A small image inpainting model, trained from scratch: arch unet.
Rows from block 4, named by matrix and row number. Each number is 200 + 20 x the weight over its row's rms, rounded and kept within 0 to 999. All counts start at 0. After the name is the row's rms in percent of the matrix's.
# convs1: 3x3 conv (model.mid.0.convs.1.weight, 96x96x3x3), inputs 36-47, a 3x3 kernel for each
convs1.59,105,224,184,194,200,199,200,200,200,200,214,209,171,210,164,229,201,192,222,207,224,200,200,215,208,162,181,210,198,176,189,200,200,233,214,200,200,219,212,200,169,235,200,194,198,168,200,200,193,200,200,177,200,188,198,200,194,200,221,232,215,206,228,200,140,176,200,171,164,222,200,163,200,182,206,200,217,175,239,200,187,216,188,212,171,200,200,137,162,200,168,189,170,200,196,176,183,177,200,200,183,176,197,200,239,222,187,209,200
convs1.60,105,225,198,200,195,200,225,207,202,217,180,210,213,200,236,200,197,200,225,176,242,200,196,166,204,168,200,220,163,200,200,214,200,165,185,166,187,183,178,200,200,240,221,221,200,217,200,200,200,200,200,200,200,200,200,195,200,256,210,209,194,200,223,204,231,197,184,193,209,200,186,200,192,218,215,246,170,200,202,177,181,200,156,200,215,202,171,200,229,200,225,200,171,191,165,142,174,179,200,183,200,200,186,154,200,195,200,200,186
convs1.61,081,192,174,176,176,200,229,200,200,200,200,200,167,200,184,218,216,200,187,162,213,179,200,200,200,170,200,212,219,201,200,200,205,172,200,204,200,239,215,190,172,249,215,213,226,200,188,189,176,189,200,186,204,157,200,161,200,200,227,200,200,242,227,196,229,200,200,234,198,200,221,187,172,200,223,185,193,230,196,243,174,168,157,200,193,166,207,200,203,210,200,152,172,162,218,200,142,200,200,218,171,215,200,185,233,200,200,224,208
convs1.62,122,200,182,200,200,200,186,200,202,211,196,200,177,200,200,206,150,200,238,186,177,168,200,219,180,175,192,188,175,200,200,212,200,200,200,182,184,200,249,200,200,224,200,200,213,200,200,184,200,200,200,200,187,180,198,209,200,200,198,200,210,200,200,200,160,160,200,196,178,188,190,200,200,255,218,200,200,200,217,200,200,202,207,247,199,132,200,157,145,205,200,200,197,200,200,177,167,199,200,156,200,171,244,204,200,234,200,220,202
convs1.63,080,217,214,200,200,183,200,195,200,172,229,200,200,194,224,200,200,200,200,205,174,234,203,186,200,219,166,214,157,200,200,200,210,202,200,184,207,185,175,224,250,198,230,235,175,185,205,178,200,173,200,198,239,171,194,226,186,251,195,174,167,200,214,178,214,181,208,160,200,203,200,189,200,200,200,217,200,219,197,201,200,212,169,173,217,212,203,200,200,218,183,200,220,200,184,200,171,184,224,222,204,176,213,189,200,176,200,152,212
convs1.64,077,173,200,180,211,200,187,200,234,169,185,194,215,187,231,231,241,205,200,200,191,182,200,200,153,200,210,190,177,211,216,216,169,200,219,184,200,190,203,221,231,218,179,200,222,226,215,179,228,200,200,224,200,179,180,193,189,163,200,241,189,235,202,234,218,179,175,200,229,198,174,188,203,200,200,185,200,225,200,190,214,200,200,200,183,218,178,222,223,185,248,218,200,200,198,173,200,200,211,159,180,218,212,200,208,222,218,200,209
convs1.65,128,197,200,227,199,203,200,217,200,195,214,208,200,216,168,197,200,215,228,212,200,166,173,201,208,207,176,213,184,200,204,241,200,200,228,206,200,200,225,200,176,224,200,200,200,173,213,177,190,177,244,200,192,200,197,189,174,160,213,237,200,211,212,217,200,180,228,200,200,200,200,200,179,229,200,164,206,212,200,155,170,230,200,200,200,167,200,200,200,173,200,200,200,185,204,200,191,208,200,211,219,191,255,200,237,200,223,241,219
convs1.66,091,199,200,190,200,211,200,200,186,170,196,212,200,220,228,223,179,200,200,204,206,211,185,200,208,186,179,189,170,200,219,200,188,180,216,200,184,180,200,174,200,200,200,200,193,235,201,212,201,200,200,162,183,184,200,234,179,175,223,200,235,200,222,186,177,200,201,167,185,216,199,143,142,209,204,200,223,224,197,200,161,258,200,200,196,147,205,155,174,206,219,200,205,242,167,187,181,212,214,184,191,191,201,200,200,176,200,200,174
convs1.67,089,176,157,200,200,200,200,185,212,209,215,214,244,200,240,177,200,182,200,185,242,185,182,197,200,200,188,159,164,181,200,206,203,227,216,189,193,200,200,218,200,172,200,200,249,195,200,186,189,186,200,232,176,201,148,200,193,241,229,200,200,200,232,251,153,173,200,188,200,200,208,200,185,230,200,207,236,195,200,212,182,229,207,227,181,200,184,165,171,200,234,240,200,180,177,164,191,179,200,213,167,200,186,200,200,255,222,234,193
convs1.68,091,203,221,210,201,214,233,200,240,197,200,185,231,244,160,222,215,200,200,176,216,191,187,199,200,232,174,241,176,191,215,197,190,221,219,200,179,246,200,200,193,170,217,172,166,229,219,182,200,190,201,177,217,200,187,248,200,240,223,200,198,223,195,200,198,200,200,193,200,242,180,213,241,215,192,193,212,200,200,200,167,218,192,200,191,200,246,185,175,201,200,200,200,159,230,200,211,203,143,200,200,180,231,197,177,200,173,182,183
convs1.69,109,168,157,200,200,234,200,208,181,188,212,200,167,224,220,200,200,208,200,205,168,149,177,182,227,200,200,213,200,142,200,200,166,221,221,200,222,196,186,174,184,205,200,167,200,182,200,169,217,200,220,198,200,200,198,209,178,174,200,200,162,200,207,200,159,158,234,139,190,223,188,170,200,220,150,151,177,166,183,201,200,197,200,200,192,200,200,200,200,200,171,200,200,210,200,218,188,187,183,200,198,213,203,199,237,240,200,200,200
convs1.70,084,200,159,212,200,184,200,209,167,200,196,199,158,170,200,220,193,218,214,183,139,210,200,200,188,200,200,170,179,184,181,186,200,200,200,183,200,217,197,216,220,256,200,172,227,172,226,200,200,198,227,213,196,200,160,222,210,200,228,197,195,200,207,240,200,200,205,163,238,200,188,200,207,200,242,200,200,232,233,157,180,196,205,217,194,196,219,209,200,200,164,175,200,166,187,206,200,208,193,181,214,200,208,198,200,194,214,203,230
convs1.71,107,172,176,201,190,200,191,196,190,178,200,217,204,200,228,227,186,221,235,200,211,174,200,179,187,200,178,200,200,137,216,235,178,233,237,200,213,182,215,173,149,200,200,179,204,209,225,182,228,200,200,183,187,169,200,184,207,193,208,200,200,177,193,200,169,204,221,209,209,238,231,200,189,166,154,193,235,200,212,199,200,246,244,225,200,200,200,200,141,176,168,203,171,182,200,216,188,200,188,200,153,216,200,186,230,250,168,200,224
convs1.72,102,191,167,189,173,200,200,200,166,181,193,242,225,239,235,232,200,156,230,200,200,191,200,153,184,195,200,210,203,194,155,246,180,198,164,200,195,240,179,153,179,176,201,183,158,200,214,209,204,200,200,200,186,159,203,198,218,202,200,207,200,200,228,200,167,215,200,200,166,200,211,200,193,200,191,198,200,225,195,172,200,241,235,197,200,200,200,200,200,200,202,218,193,186,176,200,200,199,200,200,216,242,248,200,236,183,197,193,198
convs1.73,082,245,200,200,223,200,193,219,191,200,212,223,213,200,200,175,182,200,210,200,200,220,215,167,178,194,151,216,176,200,200,200,200,163,208,200,158,185,183,200,200,192,200,200,200,182,161,200,161,222,214,150,200,200,173,200,191,184,195,200,214,200,186,210,200,158,185,182,216,237,165,218,200,232,185,192,227,187,200,199,151,198,186,189,219,172,200,173,161,200,187,200,210,182,183,185,200,160,180,200,200,196,240,192,158,209,195,214,223
convs1.74,113,215,200,226,200,200,223,175,200,207,232,200,200,206,200,216,200,162,259,189,209,175,203,232,146,204,200,220,217,165,200,200,191,232,200,193,200,200,200,208,200,222,167,187,179,211,200,170,178,145,224,200,190,168,197,200,210,200,206,175,200,200,176,194,198,168,200,207,200,200,226,200,180,238,221,145,215,192,200,159,177,200,214,196,200,200,165,200,165,211,232,185,200,200,228,164,171,200,154,161,192,200,235,183,200,223,179,182,173
convs1.75,084,200,167,217,202,215,214,247,200,200,222,216,206,230,214,200,194,207,266,200,222,200,200,150,205,199,167,175,208,200,230,200,200,200,212,208,178,218,198,193,200,193,143,200,209,217,200,174,212,187,194,147,169,200,182,200,216,231,200,200,231,200,232,217,200,182,200,210,193,217,200,174,178,150,174,164,211,200,194,245,200,200,239,200,165,200,200,166,179,203,190,187,202,185,188,200,179,200,181,194,218,206,199,192,198,183,155,200,200
convs1.76,123,188,187,187,200,199,200,200,193,185,200,203,174,220,160,211,200,228,234,184,213,173,188,200,197,184,172,224,200,200,200,241,184,200,220,200,213,227,200,210,190,200,171,152,200,200,174,177,200,179,226,200,191,200,217,212,200,200,200,218,200,173,206,200,164,200,200,177,200,240,225,182,198,231,200,164,200,166,207,183,165,246,200,229,181,200,223,127,188,200,200,194,182,178,216,195,200,200,197,215,220,201,221,182,249,181,200,249,213
convs1.77,101,229,200,200,200,208,162,243,213,195,200,175,196,200,221,221,200,200,200,200,210,170,220,200,200,200,200,189,200,200,184,233,186,200,200,200,200,200,197,200,162,200,171,200,200,200,161,179,178,224,227,151,200,200,185,189,216,222,218,241,200,198,225,222,200,175,244,200,180,200,212,203,225,208,159,196,196,200,200,177,200,200,215,231,175,224,200,161,172,200,207,215,169,153,212,168,200,183,200,179,176,203,220,200,201,181,186,233,188
convs1.78,082,200,200,200,187,222,205,228,217,194,201,195,204,169,227,213,200,182,200,189,178,200,200,213,214,222,178,212,200,202,200,200,200,203,182,233,200,239,200,169,209,196,180,157,161,193,175,197,177,183,190,182,200,200,196,202,181,173,200,170,197,200,200,217,232,201,185,220,200,200,188,185,219,235,196,166,200,200,200,184,165,173,223,221,240,180,198,195,219,200,218,200,221,200,226,183,200,200,209,179,200,206,227,182,212,218,200,170,165
convs1.79,085,196,189,201,208,213,200,193,200,176,182,214,205,200,183,200,191,228,188,226,200,181,199,199,213,242,181,179,200,200,213,200,211,200,172,200,202,225,220,200,224,221,183,160,197,212,196,199,212,221,182,178,201,200,180,164,207,193,207,190,200,192,200,199,200,164,200,189,189,200,191,182,174,221,206,235,188,170,214,235,200,203,185,203,243,184,162,200,156,192,190,205,225,200,192,202,198,211,166,200,222,241,202,241,174,218,228,200,229
convs1.80,091,200,216,200,171,187,178,176,200,200,168,180,200,198,242,200,200,177,228,182,219,200,200,200,149,200,209,199,243,182,200,196,224,237,224,228,170,200,198,176,214,191,200,198,200,192,197,178,202,189,200,178,200,200,193,232,190,217,200,222,199,183,234,200,173,206,245,214,200,199,197,219,232,200,234,176,246,200,176,233,200,245,189,200,156,173,200,177,210,213,216,200,166,165,216,163,145,151,173,170,165,237,222,205,200,215,218,200,200
convs1.81,112,189,223,203,193,200,214,191,194,205,189,230,200,200,213,200,218,200,215,200,200,175,156,133,192,218,200,206,187,232,209,159,200,200,200,199,200,219,187,199,232,192,221,226,219,200,200,200,200,200,202,200,200,179,202,200,176,223,203,200,186,192,200,186,203,231,218,184,200,200,224,170,218,170,156,191,182,159,180,233,254,200,195,200,184,200,221,200,229,200,226,200,200,212,171,190,203,200,193,231,221,200,167,197,158,176,200,167,191
convs1.82,086,200,236,200,196,200,200,175,200,200,218,200,200,205,200,200,205,199,200,184,189,181,200,142,189,200,193,207,200,261,200,200,185,200,200,225,206,204,207,217,234,225,200,192,200,239,201,207,205,234,220,200,200,200,199,211,190,200,191,179,130,205,212,188,200,200,233,201,235,193,217,198,201,200,190,175,221,200,200,182,183,225,185,166,200,216,207,200,192,235,196,170,200,203,210,179,200,184,198,200,215,216,181,193,175,174,233,219,188
convs1.83,128,206,208,195,241,229,222,201,164,196,182,200,190,209,200,214,188,200,200,188,223,200,235,185,188,200,195,200,200,210,209,243,184,212,187,213,200,215,211,163,200,200,133,173,187,238,182,200,179,200,200,200,200,169,166,176,211,226,200,215,182,157,187,200,200,200,218,200,200,200,200,176,200,188,177,200,200,190,220,200,200,200,200,225,138,187,200,119,200,262,227,200,200,200,200,205,199,200,200,200,218,240,200,222,200,200,188,225,200
convs1.84,118,200,166,188,172,194,228,200,200,204,210,223,161,218,200,209,157,172,236,200,192,168,198,186,192,200,210,200,141,197,200,214,182,227,187,200,232,237,244,197,200,200,223,200,200,169,210,178,183,147,188,221,205,202,200,200,200,173,184,224,200,200,191,217,200,159,200,200,174,218,207,185,190,224,200,150,216,222,164,182,168,200,200,232,218,203,217,200,200,200,164,194,200,200,200,200,213,199,185,182,200,183,220,200,200,221,173,227,210
convs1.85,099,193,218,241,184,228,224,200,177,208,197,225,208,200,188,200,189,200,236,224,247,200,238,214,206,200,200,172,200,222,204,197,194,200,207,200,200,176,200,181,192,209,170,172,176,183,184,174,174,157,200,200,200,192,198,200,200,200,214,200,229,203,225,212,159,157,193,164,177,180,200,200,200,208,204,200,236,186,178,200,193,245,213,214,173,164,202,157,200,190,180,194,200,200,200,209,186,205,173,181,185,200,229,205,200,200,223,200,209
convs1.86,103,210,184,198,200,174,156,187,196,200,191,200,234,174,200,221,191,229,200,184,176,156,208,206,174,200,183,184,200,187,157,159,182,200,200,181,213,200,218,172,203,238,230,138,220,220,200,232,200,244,223,214,219,227,200,178,200,223,200,218,185,185,200,184,197,200,179,207,208,177,200,229,199,200,246,221,243,190,202,227,200,169,181,227,200,240,216,237,200,230,200,169,205,166,197,212,200,197,200,196,171,177,172,197,182,222,172,200,194
convs1.87,105,208,154,234,202,191,187,182,179,200,218,213,200,200,183,231,204,200,224,180,192,173,200,187,209,173,189,239,179,210,216,200,220,242,219,199,209,190,216,182,200,200,178,200,180,189,200,168,198,179,229,189,200,200,165,200,209,213,241,200,200,218,214,172,198,200,200,181,184,221,236,171,163,200,186,153,190,211,190,177,200,200,216,225,215,208,212,200,200,155,200,172,226,200,218,200,200,176,200,200,169,200,254,169,200,200,179,221,209
convs1.88,093,237,173,200,225,224,199,219,219,200,181,204,222,224,237,200,185,194,200,200,194,210,200,178,146,185,186,189,200,216,200,219,200,221,200,200,200,192,200,242,206,200,208,252,193,200,207,200,159,199,213,178,200,222,200,200,224,232,181,240,200,218,213,200,158,216,212,206,209,200,229,200,175,219,228,197,185,200,194,233,202,200,201,215,200,208,227,200,200,200,181,195,221,203,213,185,177,202,203,171,192,200,200,192,212,200,187,160,182
convs1.89,097,235,200,200,187,157,165,200,200,223,225,226,200,176,158,249,214,217,280,174,189,225,228,200,215,195,200,254,230,200,200,200,195,200,233,200,200,222,200,182,191,189,200,200,200,200,238,188,171,234,200,200,181,200,191,200,200,184,200,192,217,200,205,221,227,164,176,181,188,200,200,188,176,202,200,200,200,232,222,189,200,200,183,200,200,159,189,155,199,200,200,200,200,200,239,203,178,190,174,162,207,200,200,200,200,184,200,200,200