Weights of a small image inpainting model.
Model: 2.91M parameters, 32-pixel images, norm groupnorm.
Training: adamw at rate 0.0019, 20900 steps.
Data: trained on photos of arthropod specimens (BIOSCAN-5M), 97500 training examples.
Rows from block 6, named by matrix and row number. Each number is 128 + 32 x the weight over its row's rms, rounded and kept within 0 to 255. All counts start at 0. After the name is the row's rms in percent of the matrix's.
# convs1: 3x3 conv (model.mid.2.convs.1.weight, 96x96x3x3), inputs 78-83, a 3x3 kernel for each
convs1.38 083 [128 112 150 128  93 154  94 166 128 128 148 113 157 128 168 128 155  80 109 183 115 164  85 128 128 128 131 112 128 176 166 128 120  79 106 118 108 128 128 107 128 163 151 169 159 128 128  89  60 128 151 128 153 114]
convs1.39 085 [165 146 138 165  92 128 174 211 148 123  92 104 115  72 122 116 101  82 128 126 170  80 148 110 128 128 103  61 138 128  98 142 147 128 108 138 151  73 147 142 128 156 101 153  75 166  94 115 105 153 128  50 128 128]
convs1.40 085 [135 196 128 128 175 158 128 100 168 111 128 168 115 157 147 128 156 128 152 173 128 157 133 158 147  71 151 141 160 113 100 136  93 128 148 186 128 138 128  99 106 200  90 100 124 152 175  84 159 146 126 128 149  74]
convs1.41 107 [102 128 128 148  71 128 183  79  92 128  96  84 128 128  98 128 109 128 187 128 217 181 117 100 128 172 128  94 145 139 151 156 148 128 128 162 128 196  87 128 128 136  95 128  93 128 117  84  67 128 128 128 128 172]
convs1.42 079 [162 185 128 128 128 143 174 182 128  91 128 169 128 160  77 179 128 128 171 161 106  74 159  97 159 165 128 128 145 181  91 165 148 128  85 148 157 146 123 143 153 123 156 128 159 128 128 128 105 160 128  66 128 128]
convs1.43 119 [ 93 128 156 128 128 213 128  53 141 128 174 156 141 146 157 128 128 128 155 128 178 128 128 128 170 126 128 142 128 162 143 114 121 142 128 124 128 156 134 156 128 118 175 128 156 120 128 128 106 128 128 128  90 122]
convs1.44 088 [103 121 128 107 116 177 128 185 163  63 128 145 149 128 128 116 129 128 130 105 128 128 128 160 128 101 116 110 150 163  99 128 191 133 131 153 128 194 128 172 128 152 128 148 152 128 194 128  73 100 128 108  88 128]
convs1.45 091 [154 128 128 126 128 126 172 159 184 147 135 186  57 128  64 126 111 162 128 152 128  19 128 144 172  50 128 128 108 128  81 160 150  21 162 128 110 117 128 101 128 121 163 111  51 128 128 128 128 107 128 128 100 128]
convs1.46 082 [128  78 153  99 113 189 128 180 128 128 123  88 128 149 159 111  70  99 191  93 170  79 104 165  56 148 149  85  84  84 151 181  85 128 139 106 128 160 202 128 161  92 128 142  70 156 127 140 128 128 103 107 115 134]
convs1.47 106 [128 128 128 150 194 232 113 100  93 193 128 137 138 128 128 128  88 122 128 128 128 130  32 128  97 100 144 131 128 121 144 110 128  95  91 141 128 128 119 136 107 128 168 170 100 128 106 127 128 166 163  95 126 128]
convs1.48 083 [128 128 128 203 170 128 128 153 146 116 148 128 144 102 152 139 152 128 128 128  93 183 128 110 128 120  91  80 118 147  77  87 193 130  83 128 128  75  80 128 128 118 128 119 128 128 128 128 168  98 158 169 128 161]
convs1.49 108 [ 57 128  95 110 132 164 128 128 128 177 147 128 115  88  60 128 128 119 108 132 128 136  55 128 128 104 166 128 128 128 190 144 109 161 128 152 193 170 136  82 128 124  80  86 128 128 128 128 122 128 128  55 116 153]
convs1.50 080 [116 128 144 159 120 140 101 199 157 174 128 158 100 117 128 108 152 117 102 128 161 156  99  67 114 114 161 172  91 152 166  89 141  85 114 128 110 128 140 178 112 162  70 112 159  97 175 103 128 128 127 128 193  87]
convs1.51 154 [ 88 128 143 143 219 190 128 128 126 192 134 200 107 128 128 128 128 163 203 115 202 128  78  95 128 128 128 128 162 128 109  91 100 128 128 106 128 101 128 128  91 105 128 190 176 128 128 104 143 128 181  82 181 128]
convs1.52 083 [ 84 112 174 147 224 150 127 128 128 128 183 161 128 128 201  97 128  89 128 128 128 128  87  97 139 128 128 148 128 143 150 128 151 158 112  90 104 128 128 187 101 128 189 128 164 174 128 155 159 128 128 128  81 151]
convs1.53 115 [128 130 128 146 181 169 152 162 172 136 128 118 156 158 185 169 128 128  91 137  99 137  91  73 144 171 162 128 150  81 147 128 218  90  95 128 174 128 159 128 167 147 128 162  85 128 128 156 153 160 128 128 128 140]
convs1.54 140 [121 128 128 128 200 183 128 128 108 129  95 116 165 134 128 113 100 128 159  89 128 108  65  68 128 164 128 125 128 173 127 109  87 128  93 100 158 168 128 155 128 128 128 195 147 128 128 136 128 155 128  47 128 107]
convs1.55 093 [128  91 142 128 121  97  75 128 146 104  85 183 128 112 125 158 128 161 128 101 128 164 128 128  97 128 128 127  41 147 166 128 178 190 142 179 154 128 180 128 191 171  72 113 128 128  77 131 128 128 121 150 149 104]
convs1.56 080 [167 128  92 185 105 194 128 132 128 165 128 128  78 128 184  86  63 163 162 128 155 128 128 104 181 173 228 139  51 168 128 110 154 128 166 137 182 128  75 159 128 128 155 128 112 128  93 171 128 162  76  85  78 128]
convs1.57 117 [ 98 128 128 128 186 128 128 128 128 179 112 128 128 128 128 149  95 125 169 128 128 128  48  96 128 128 148 171 128 151 128  97 128 188 128 147 136 140 128 119  58 128 153 117 128 103 128 128 150 130 193 128 128  92]
convs1.58 080 [128 128 162 145 128 112 156  75 198 170 128 101  90 107  67 142  99 188  85 128 113 128 128  55 128 100 128 101 177 205 128 123  98 133 187 128  78 220  49 118 161 164 167 133 182 128 128 131 162 191  66 128  87 128]
convs1.59 116 [128  62 133 128  75 128 128 103 128 144  37  97 172 106 128 128  84 128 128 128 128 173 128 176  99 118 182 128  80 138 132 191 217 149 154 128 230 128 151 188 128 121 128 128 117 128 111 122 135 128 115  96 128 174]
convs1.60 084 [128 157  93 155 178 128 179 128  79 162 198 128 149 128 170 204 128 139 185 136  70 128 128 128  78 107  84 185 128 128  68 151 140  79 168 128 125  57  99  95  99 116 173 128 132 108  81 128 128 128  94 159 128 130]
convs1.61 090 [128 150 119 101 128 147 174 105 174 176 163 151  87 128  94 192 149 128 193 165  70 130 152  75 169 133 128 121 148  70 144 173  91  98 121 128 166  72 128 128 101 140 128 128 128 102 111 197 128 107 100 128 109  93]
convs1.62 080 [121 126 128 161 187 172 128 133 173  97 128 150 164 171 180 158 127 130 133 209 141 128 136 128 128  64 128 158  53  85 143  64 171 128  91 128  52 186  97 128 177  84  70  78 128 128 145  93 117 128 104 128 173 173]
convs1.63 082 [128 157 108 128 172 128 199 219  84  88 159 116 134 128  98 194 172 128  81 128 111 128 128 112 114 156 128 177 110 128 128 144 146 141 128 174  88 128 128 143 138 128 167  90 155 128 142 146  98  90 121 128 128 128]
convs1.64 114 [100  40 128 128 128 203 154 128 128 174  91 152 128 128 128 153  94 128 128 128 128 189  95 128 167 128 219 160 107 125 128 152 149 138 128 151 169 158 142 187  93 147 128 128  87 164 148 128  84 150 128  83 111 128]
convs1.65 085 [ 98 128 128  70 204 151 128 128  99 168 131 128 128 133 128 172 188 177  83 116 128 128  76 128 138 116  73 123  94 128 134 128 120 158  21 104 144  57 128  92 155 130 164 215  96 128 141 180 128 145 128 128 172 128]
convs1.66 078 [121 198 103 128 128 114 143 175 154  62  96 109 128 119 113 128 152 128 109 160 149  75 162  99 203  55  86 128 106 158  88 104 176  88 105 143 124 128 128 128 128 140 128 121 128 128 128 151 111 158 174 128  86 154]
convs1.67 084 [128 169 140 128 128 173 145 128 128 178 145 192  91 128 148 141 149 128 128 149 128 160  98 212 117 128 128 159 116  94 116 128  99 128 107 128 128  90 108 128  70 128  56 128 128 171 128 107 128 166 128 128 178 107]
convs1.68 081 [217 167 158 110 122 138 186 128 158 128 128 168 148 128 100 128 145 128  77 142 128  63  79 139 128 138  91 119 161 180 128 128 207  96  97 155  63 172 128  90 128 106 111 128 145 146 145 148 107 104  99 160 146 128]
convs1.69 146 [ 66 128 128 141 128 163  75 147 128 128  77 128 118 128 175 105 106 188 128 184 176 128 134 110 133 123 128 128 104 128 128 144 155  90 128 149 145 153 137 145 181 143 128 128 130 105 128 107 128 135 150  96 128 110]
convs1.70 088 [139 158 125 140 178 152 143 128  94 117 128 150 128 128 112 128 117 128 143 128 183 128 128 169  54 121  70 128 128  29  94 128  64 123  92 128 142 128 128 128 113 128 158 169 145 117 102 118  88 164 159 128 128  97]
convs1.71 086 [128 128 175 128 180 156 128 128 117 179 126 142 128 108  69 141  88  82 177 128 206 195  63 177 128 137 128 128 128 128 128 184  89 139 128 198 140  80 128 116 105 108 146 108  83 156 151 128 148 184 165 128 131 100]
convs1.72 081 [142 124 128 162 207 128 141 164 169 145 119 151  90 154 120 128 128 114  76 128 128 128 105 165  98 142 128 128 128 135 191  51 129  88  80 115 159  83  97 128 128 128 186 144 127  75 189  77 108 122  56 148  86 117]
convs1.73 099 [ 85 128 101 142 128 185 135 152 153 100 154 128 110  71 128 133 168 119 192 128 128 140 128  93 171 136 152 177 128 103 119 128 131 153  93  98 147 126 110 144 128  87 183 128 128 133 145 128 128 221 172 128  92 130]
convs1.74 131 [128 173 128 179 232 152 140 102  94 142  84 128 128 157 189 128 128 128  94 113 128 167 110 128 158 103 124 128 128 128 128 128 209  85  88 105  87  86 132 177 206 128 128 151 161  70  79 128 128 128 171  86 128 128]
convs1.75 135 [ 86  45 128  88 124 206 128 129 145 169 153 124 175 128 162 162  85 120 110 139 168 150  67 128  85  87 128 138 128 161 185 128 128 128 125 160 206 177 129 133  61 111 131 128 126 181 172 141 116 161 128  46  98 128]
convs1.76 080 [112 123 128 123  80  85 109  94 146 117 121 107 139 137  81 160 148 109 128  72 128 147 144 106 107 148 128 172 128  90 128  95 156 154  76 128 128  92 102 165 128 191 128 128 165  95 108 151 172 113 158  99 128 155]
convs1.77 081 [158 187 171 128 125 191 105 217 176 116 123 106 148 154  92 149  46 119 108 115 128 128  92 156 128  72 146 139  76 128 109 106 145  62 157 113 159 128 100 141 115 148 128 164 137 128 111 142 128 110 119 128  93 160]
convs1.78 083 [128 202 101 114 195 128 144 128 128 100 128 128  98 121 151 142 117 163 128 128 181 160 149  80 128 103 101 128 152  71 169  73 147 119 128 156 102 143 142 128 168 114 128 192 128 123 128 176 111 115 159 102  94 126]
convs1.79 081 [169 205 152 174 203 124 156  99 138 111  92 111  68 149 121 165 128 128  96 158 128 128 141 156 136 128  87 157 115 128  60  91 140  92 128 106 123 128 148 128 128 110 136 163 115  84 141 157 128 128 177 114  84 128]
convs1.80 102 [146 100 149 122 128 150 150 128  76 105 130 128 153 139 114 163  80 109 126 157 128 128  50 111  67  94 128 125 128 138 128 143 155 156 128 128 172 205 161 128 128 107  66 160 128 128 128 128 141 128 128 107 162 132]
convs1.81 102 [137  93 158 209 116 151 200 226 120  96 128 116 128  61 103 106 128 174 123 128 128 161 116  97 157  51 128 105 151 169 117 164 171 135 136 125 135 128 209 128 169 112 100  91 140 164 128 128  70 138 110 128 128 146]
convs1.82 088 [128 121 128 151 168 205 128 128 128 128 182 167 128 128 158  96 133  95 142 128 128 169 125  37 157 111 110 141  75 182 110 128 170 151 161 128 183 208 175 184  90 145 128 101 115 128 152 124  95 103 173  89  88 128]
convs1.83 084 [175 121 169 185 128  92 184 160 160 128 144  91  90 108 168  81 143 178  70 150 128 128 150 155 106 128  74 136  58 154 136 128 108 126  94 128  86 178 128 128 109 159 165 119 186 128 128  88 119 109  92  92 128 166]
convs1.84 162 [ 86  44 128 124  34 193 138 105 184 112 115 134 140 158 124 128  82 146 128 158 128 177 128 128 130 128 208 128 111 166 165 179 162 147 128 144 128 196 136 128 128 128 128 114 149 128 147 136 128 206 128  43  80 170]
convs1.85 096 [115 222 143 128 128 121 128  86 126 139  70 128 100 128 116 113 128 182 184  96 115  90 128 128 128 160 128 121  98  53 161 158 145 164 205 103  87  65  83 128 118 110 130 170 128  99 136 128 128 128 157 128 160 139]
convs1.86 088 [128  82  99 150 109 159 161 188 148  85 138 128 158 176 128 128 117 128 146 101 153  88  89 165 128  93 149 128 128 157 199 164 158 128 141 107 128 119 172  94 140 200 128  63  98 186 101 120 159  96 159 101 184  91]
convs1.87 118 [ 72 128 128 167 128 174 124 160  91 100 150 153 106 134 149 102 146 128 160 141 128 152  75  86 138 104 128 159 128 171 101 100  89 128 100 128 128  75  99 148 161 128 128 185 161 128 128 128  97 128 128 128 149 186]
convs1.88 081 [128 203 111 179 128 170 132 141 128 120 128 112  80 148  86 157 142 128 128 128  89  90 120 114 113  87 128 128 145 167  86 128 143  79 145 150 147 128 153 123 128 166 128 119 128 128  83 152 104 128 128 128 122 113]
convs1.89 078 [165 126 141 128 121 165 194 163 189 107 128 128 127 146 106 139 157 180 128 165 128 164 108  88 145  80 111 140 164 128 154  96 128 108  70 128  85 159  81  78 146  75 107 190 128 114 128  92 128 158 117 128 116 200]
convs1.90 093 [133 128 177 101 204 161 148 148 128 223 122 128 128 135 128 160 105 128 146 128 128  93  94 111 128 130 128 163 155 131 166  85  96 128 128 128 165 128  46 103 128  56  90 118  91 128 167 154 113 128 128 155 105 118]
convs1.91 100 [128  56 128 129 128 189 142 120 146 119 107 128 117 133 128 158  73 164 116 129 150 128 128 122 128 124 128 128 166 128 128  48 128  73  83  93 165 134 128 199 128 128 168 128 128 133 128 171 128 128 128 128  80 102]
convs1.92 089 [156 140 128 128 167 193 128 100 100 149 181 186 137 181 117 112  93 169 141  71  94 186 128 128 165 128 147 128 128 165 103 131  98 128 186 120 159  97 149  87  78 180 128 168 128  90  51  87 121 166 128 108  69 128]
convs1.93 084 [166 128  33 168 118 175 128 209 128 128 143 122 128 143 169 161 128 173  80 151 152 143 128 183  56 182  99  44 107 128 167 129 169 121 155  80  95 167 169 166 128 128 128 139 128 161 104 128  73 108 148 181  89 133]
convs1.94 083 [141 117 109 128 128 110 164 128 128  41  78  97 178 102  80 108 121 128 193 164 128 175 142 102 112 105 128 128 128 109 157 128  97 135 144  90 128 116  65 112 117 105 128 161 128 119 128 128 130 139 169 128 141 128]
convs1.95 109 [142 128 129 128 128 128 128  69 128 148 128  80 128 156 128  78 128 155 167 144 128 128  70  88 129 163 128 128 117 139 110 124 165 128 167 131 194 185 100 110 128  89 142 153 144 128 105 128 128 128 128 128  84 123]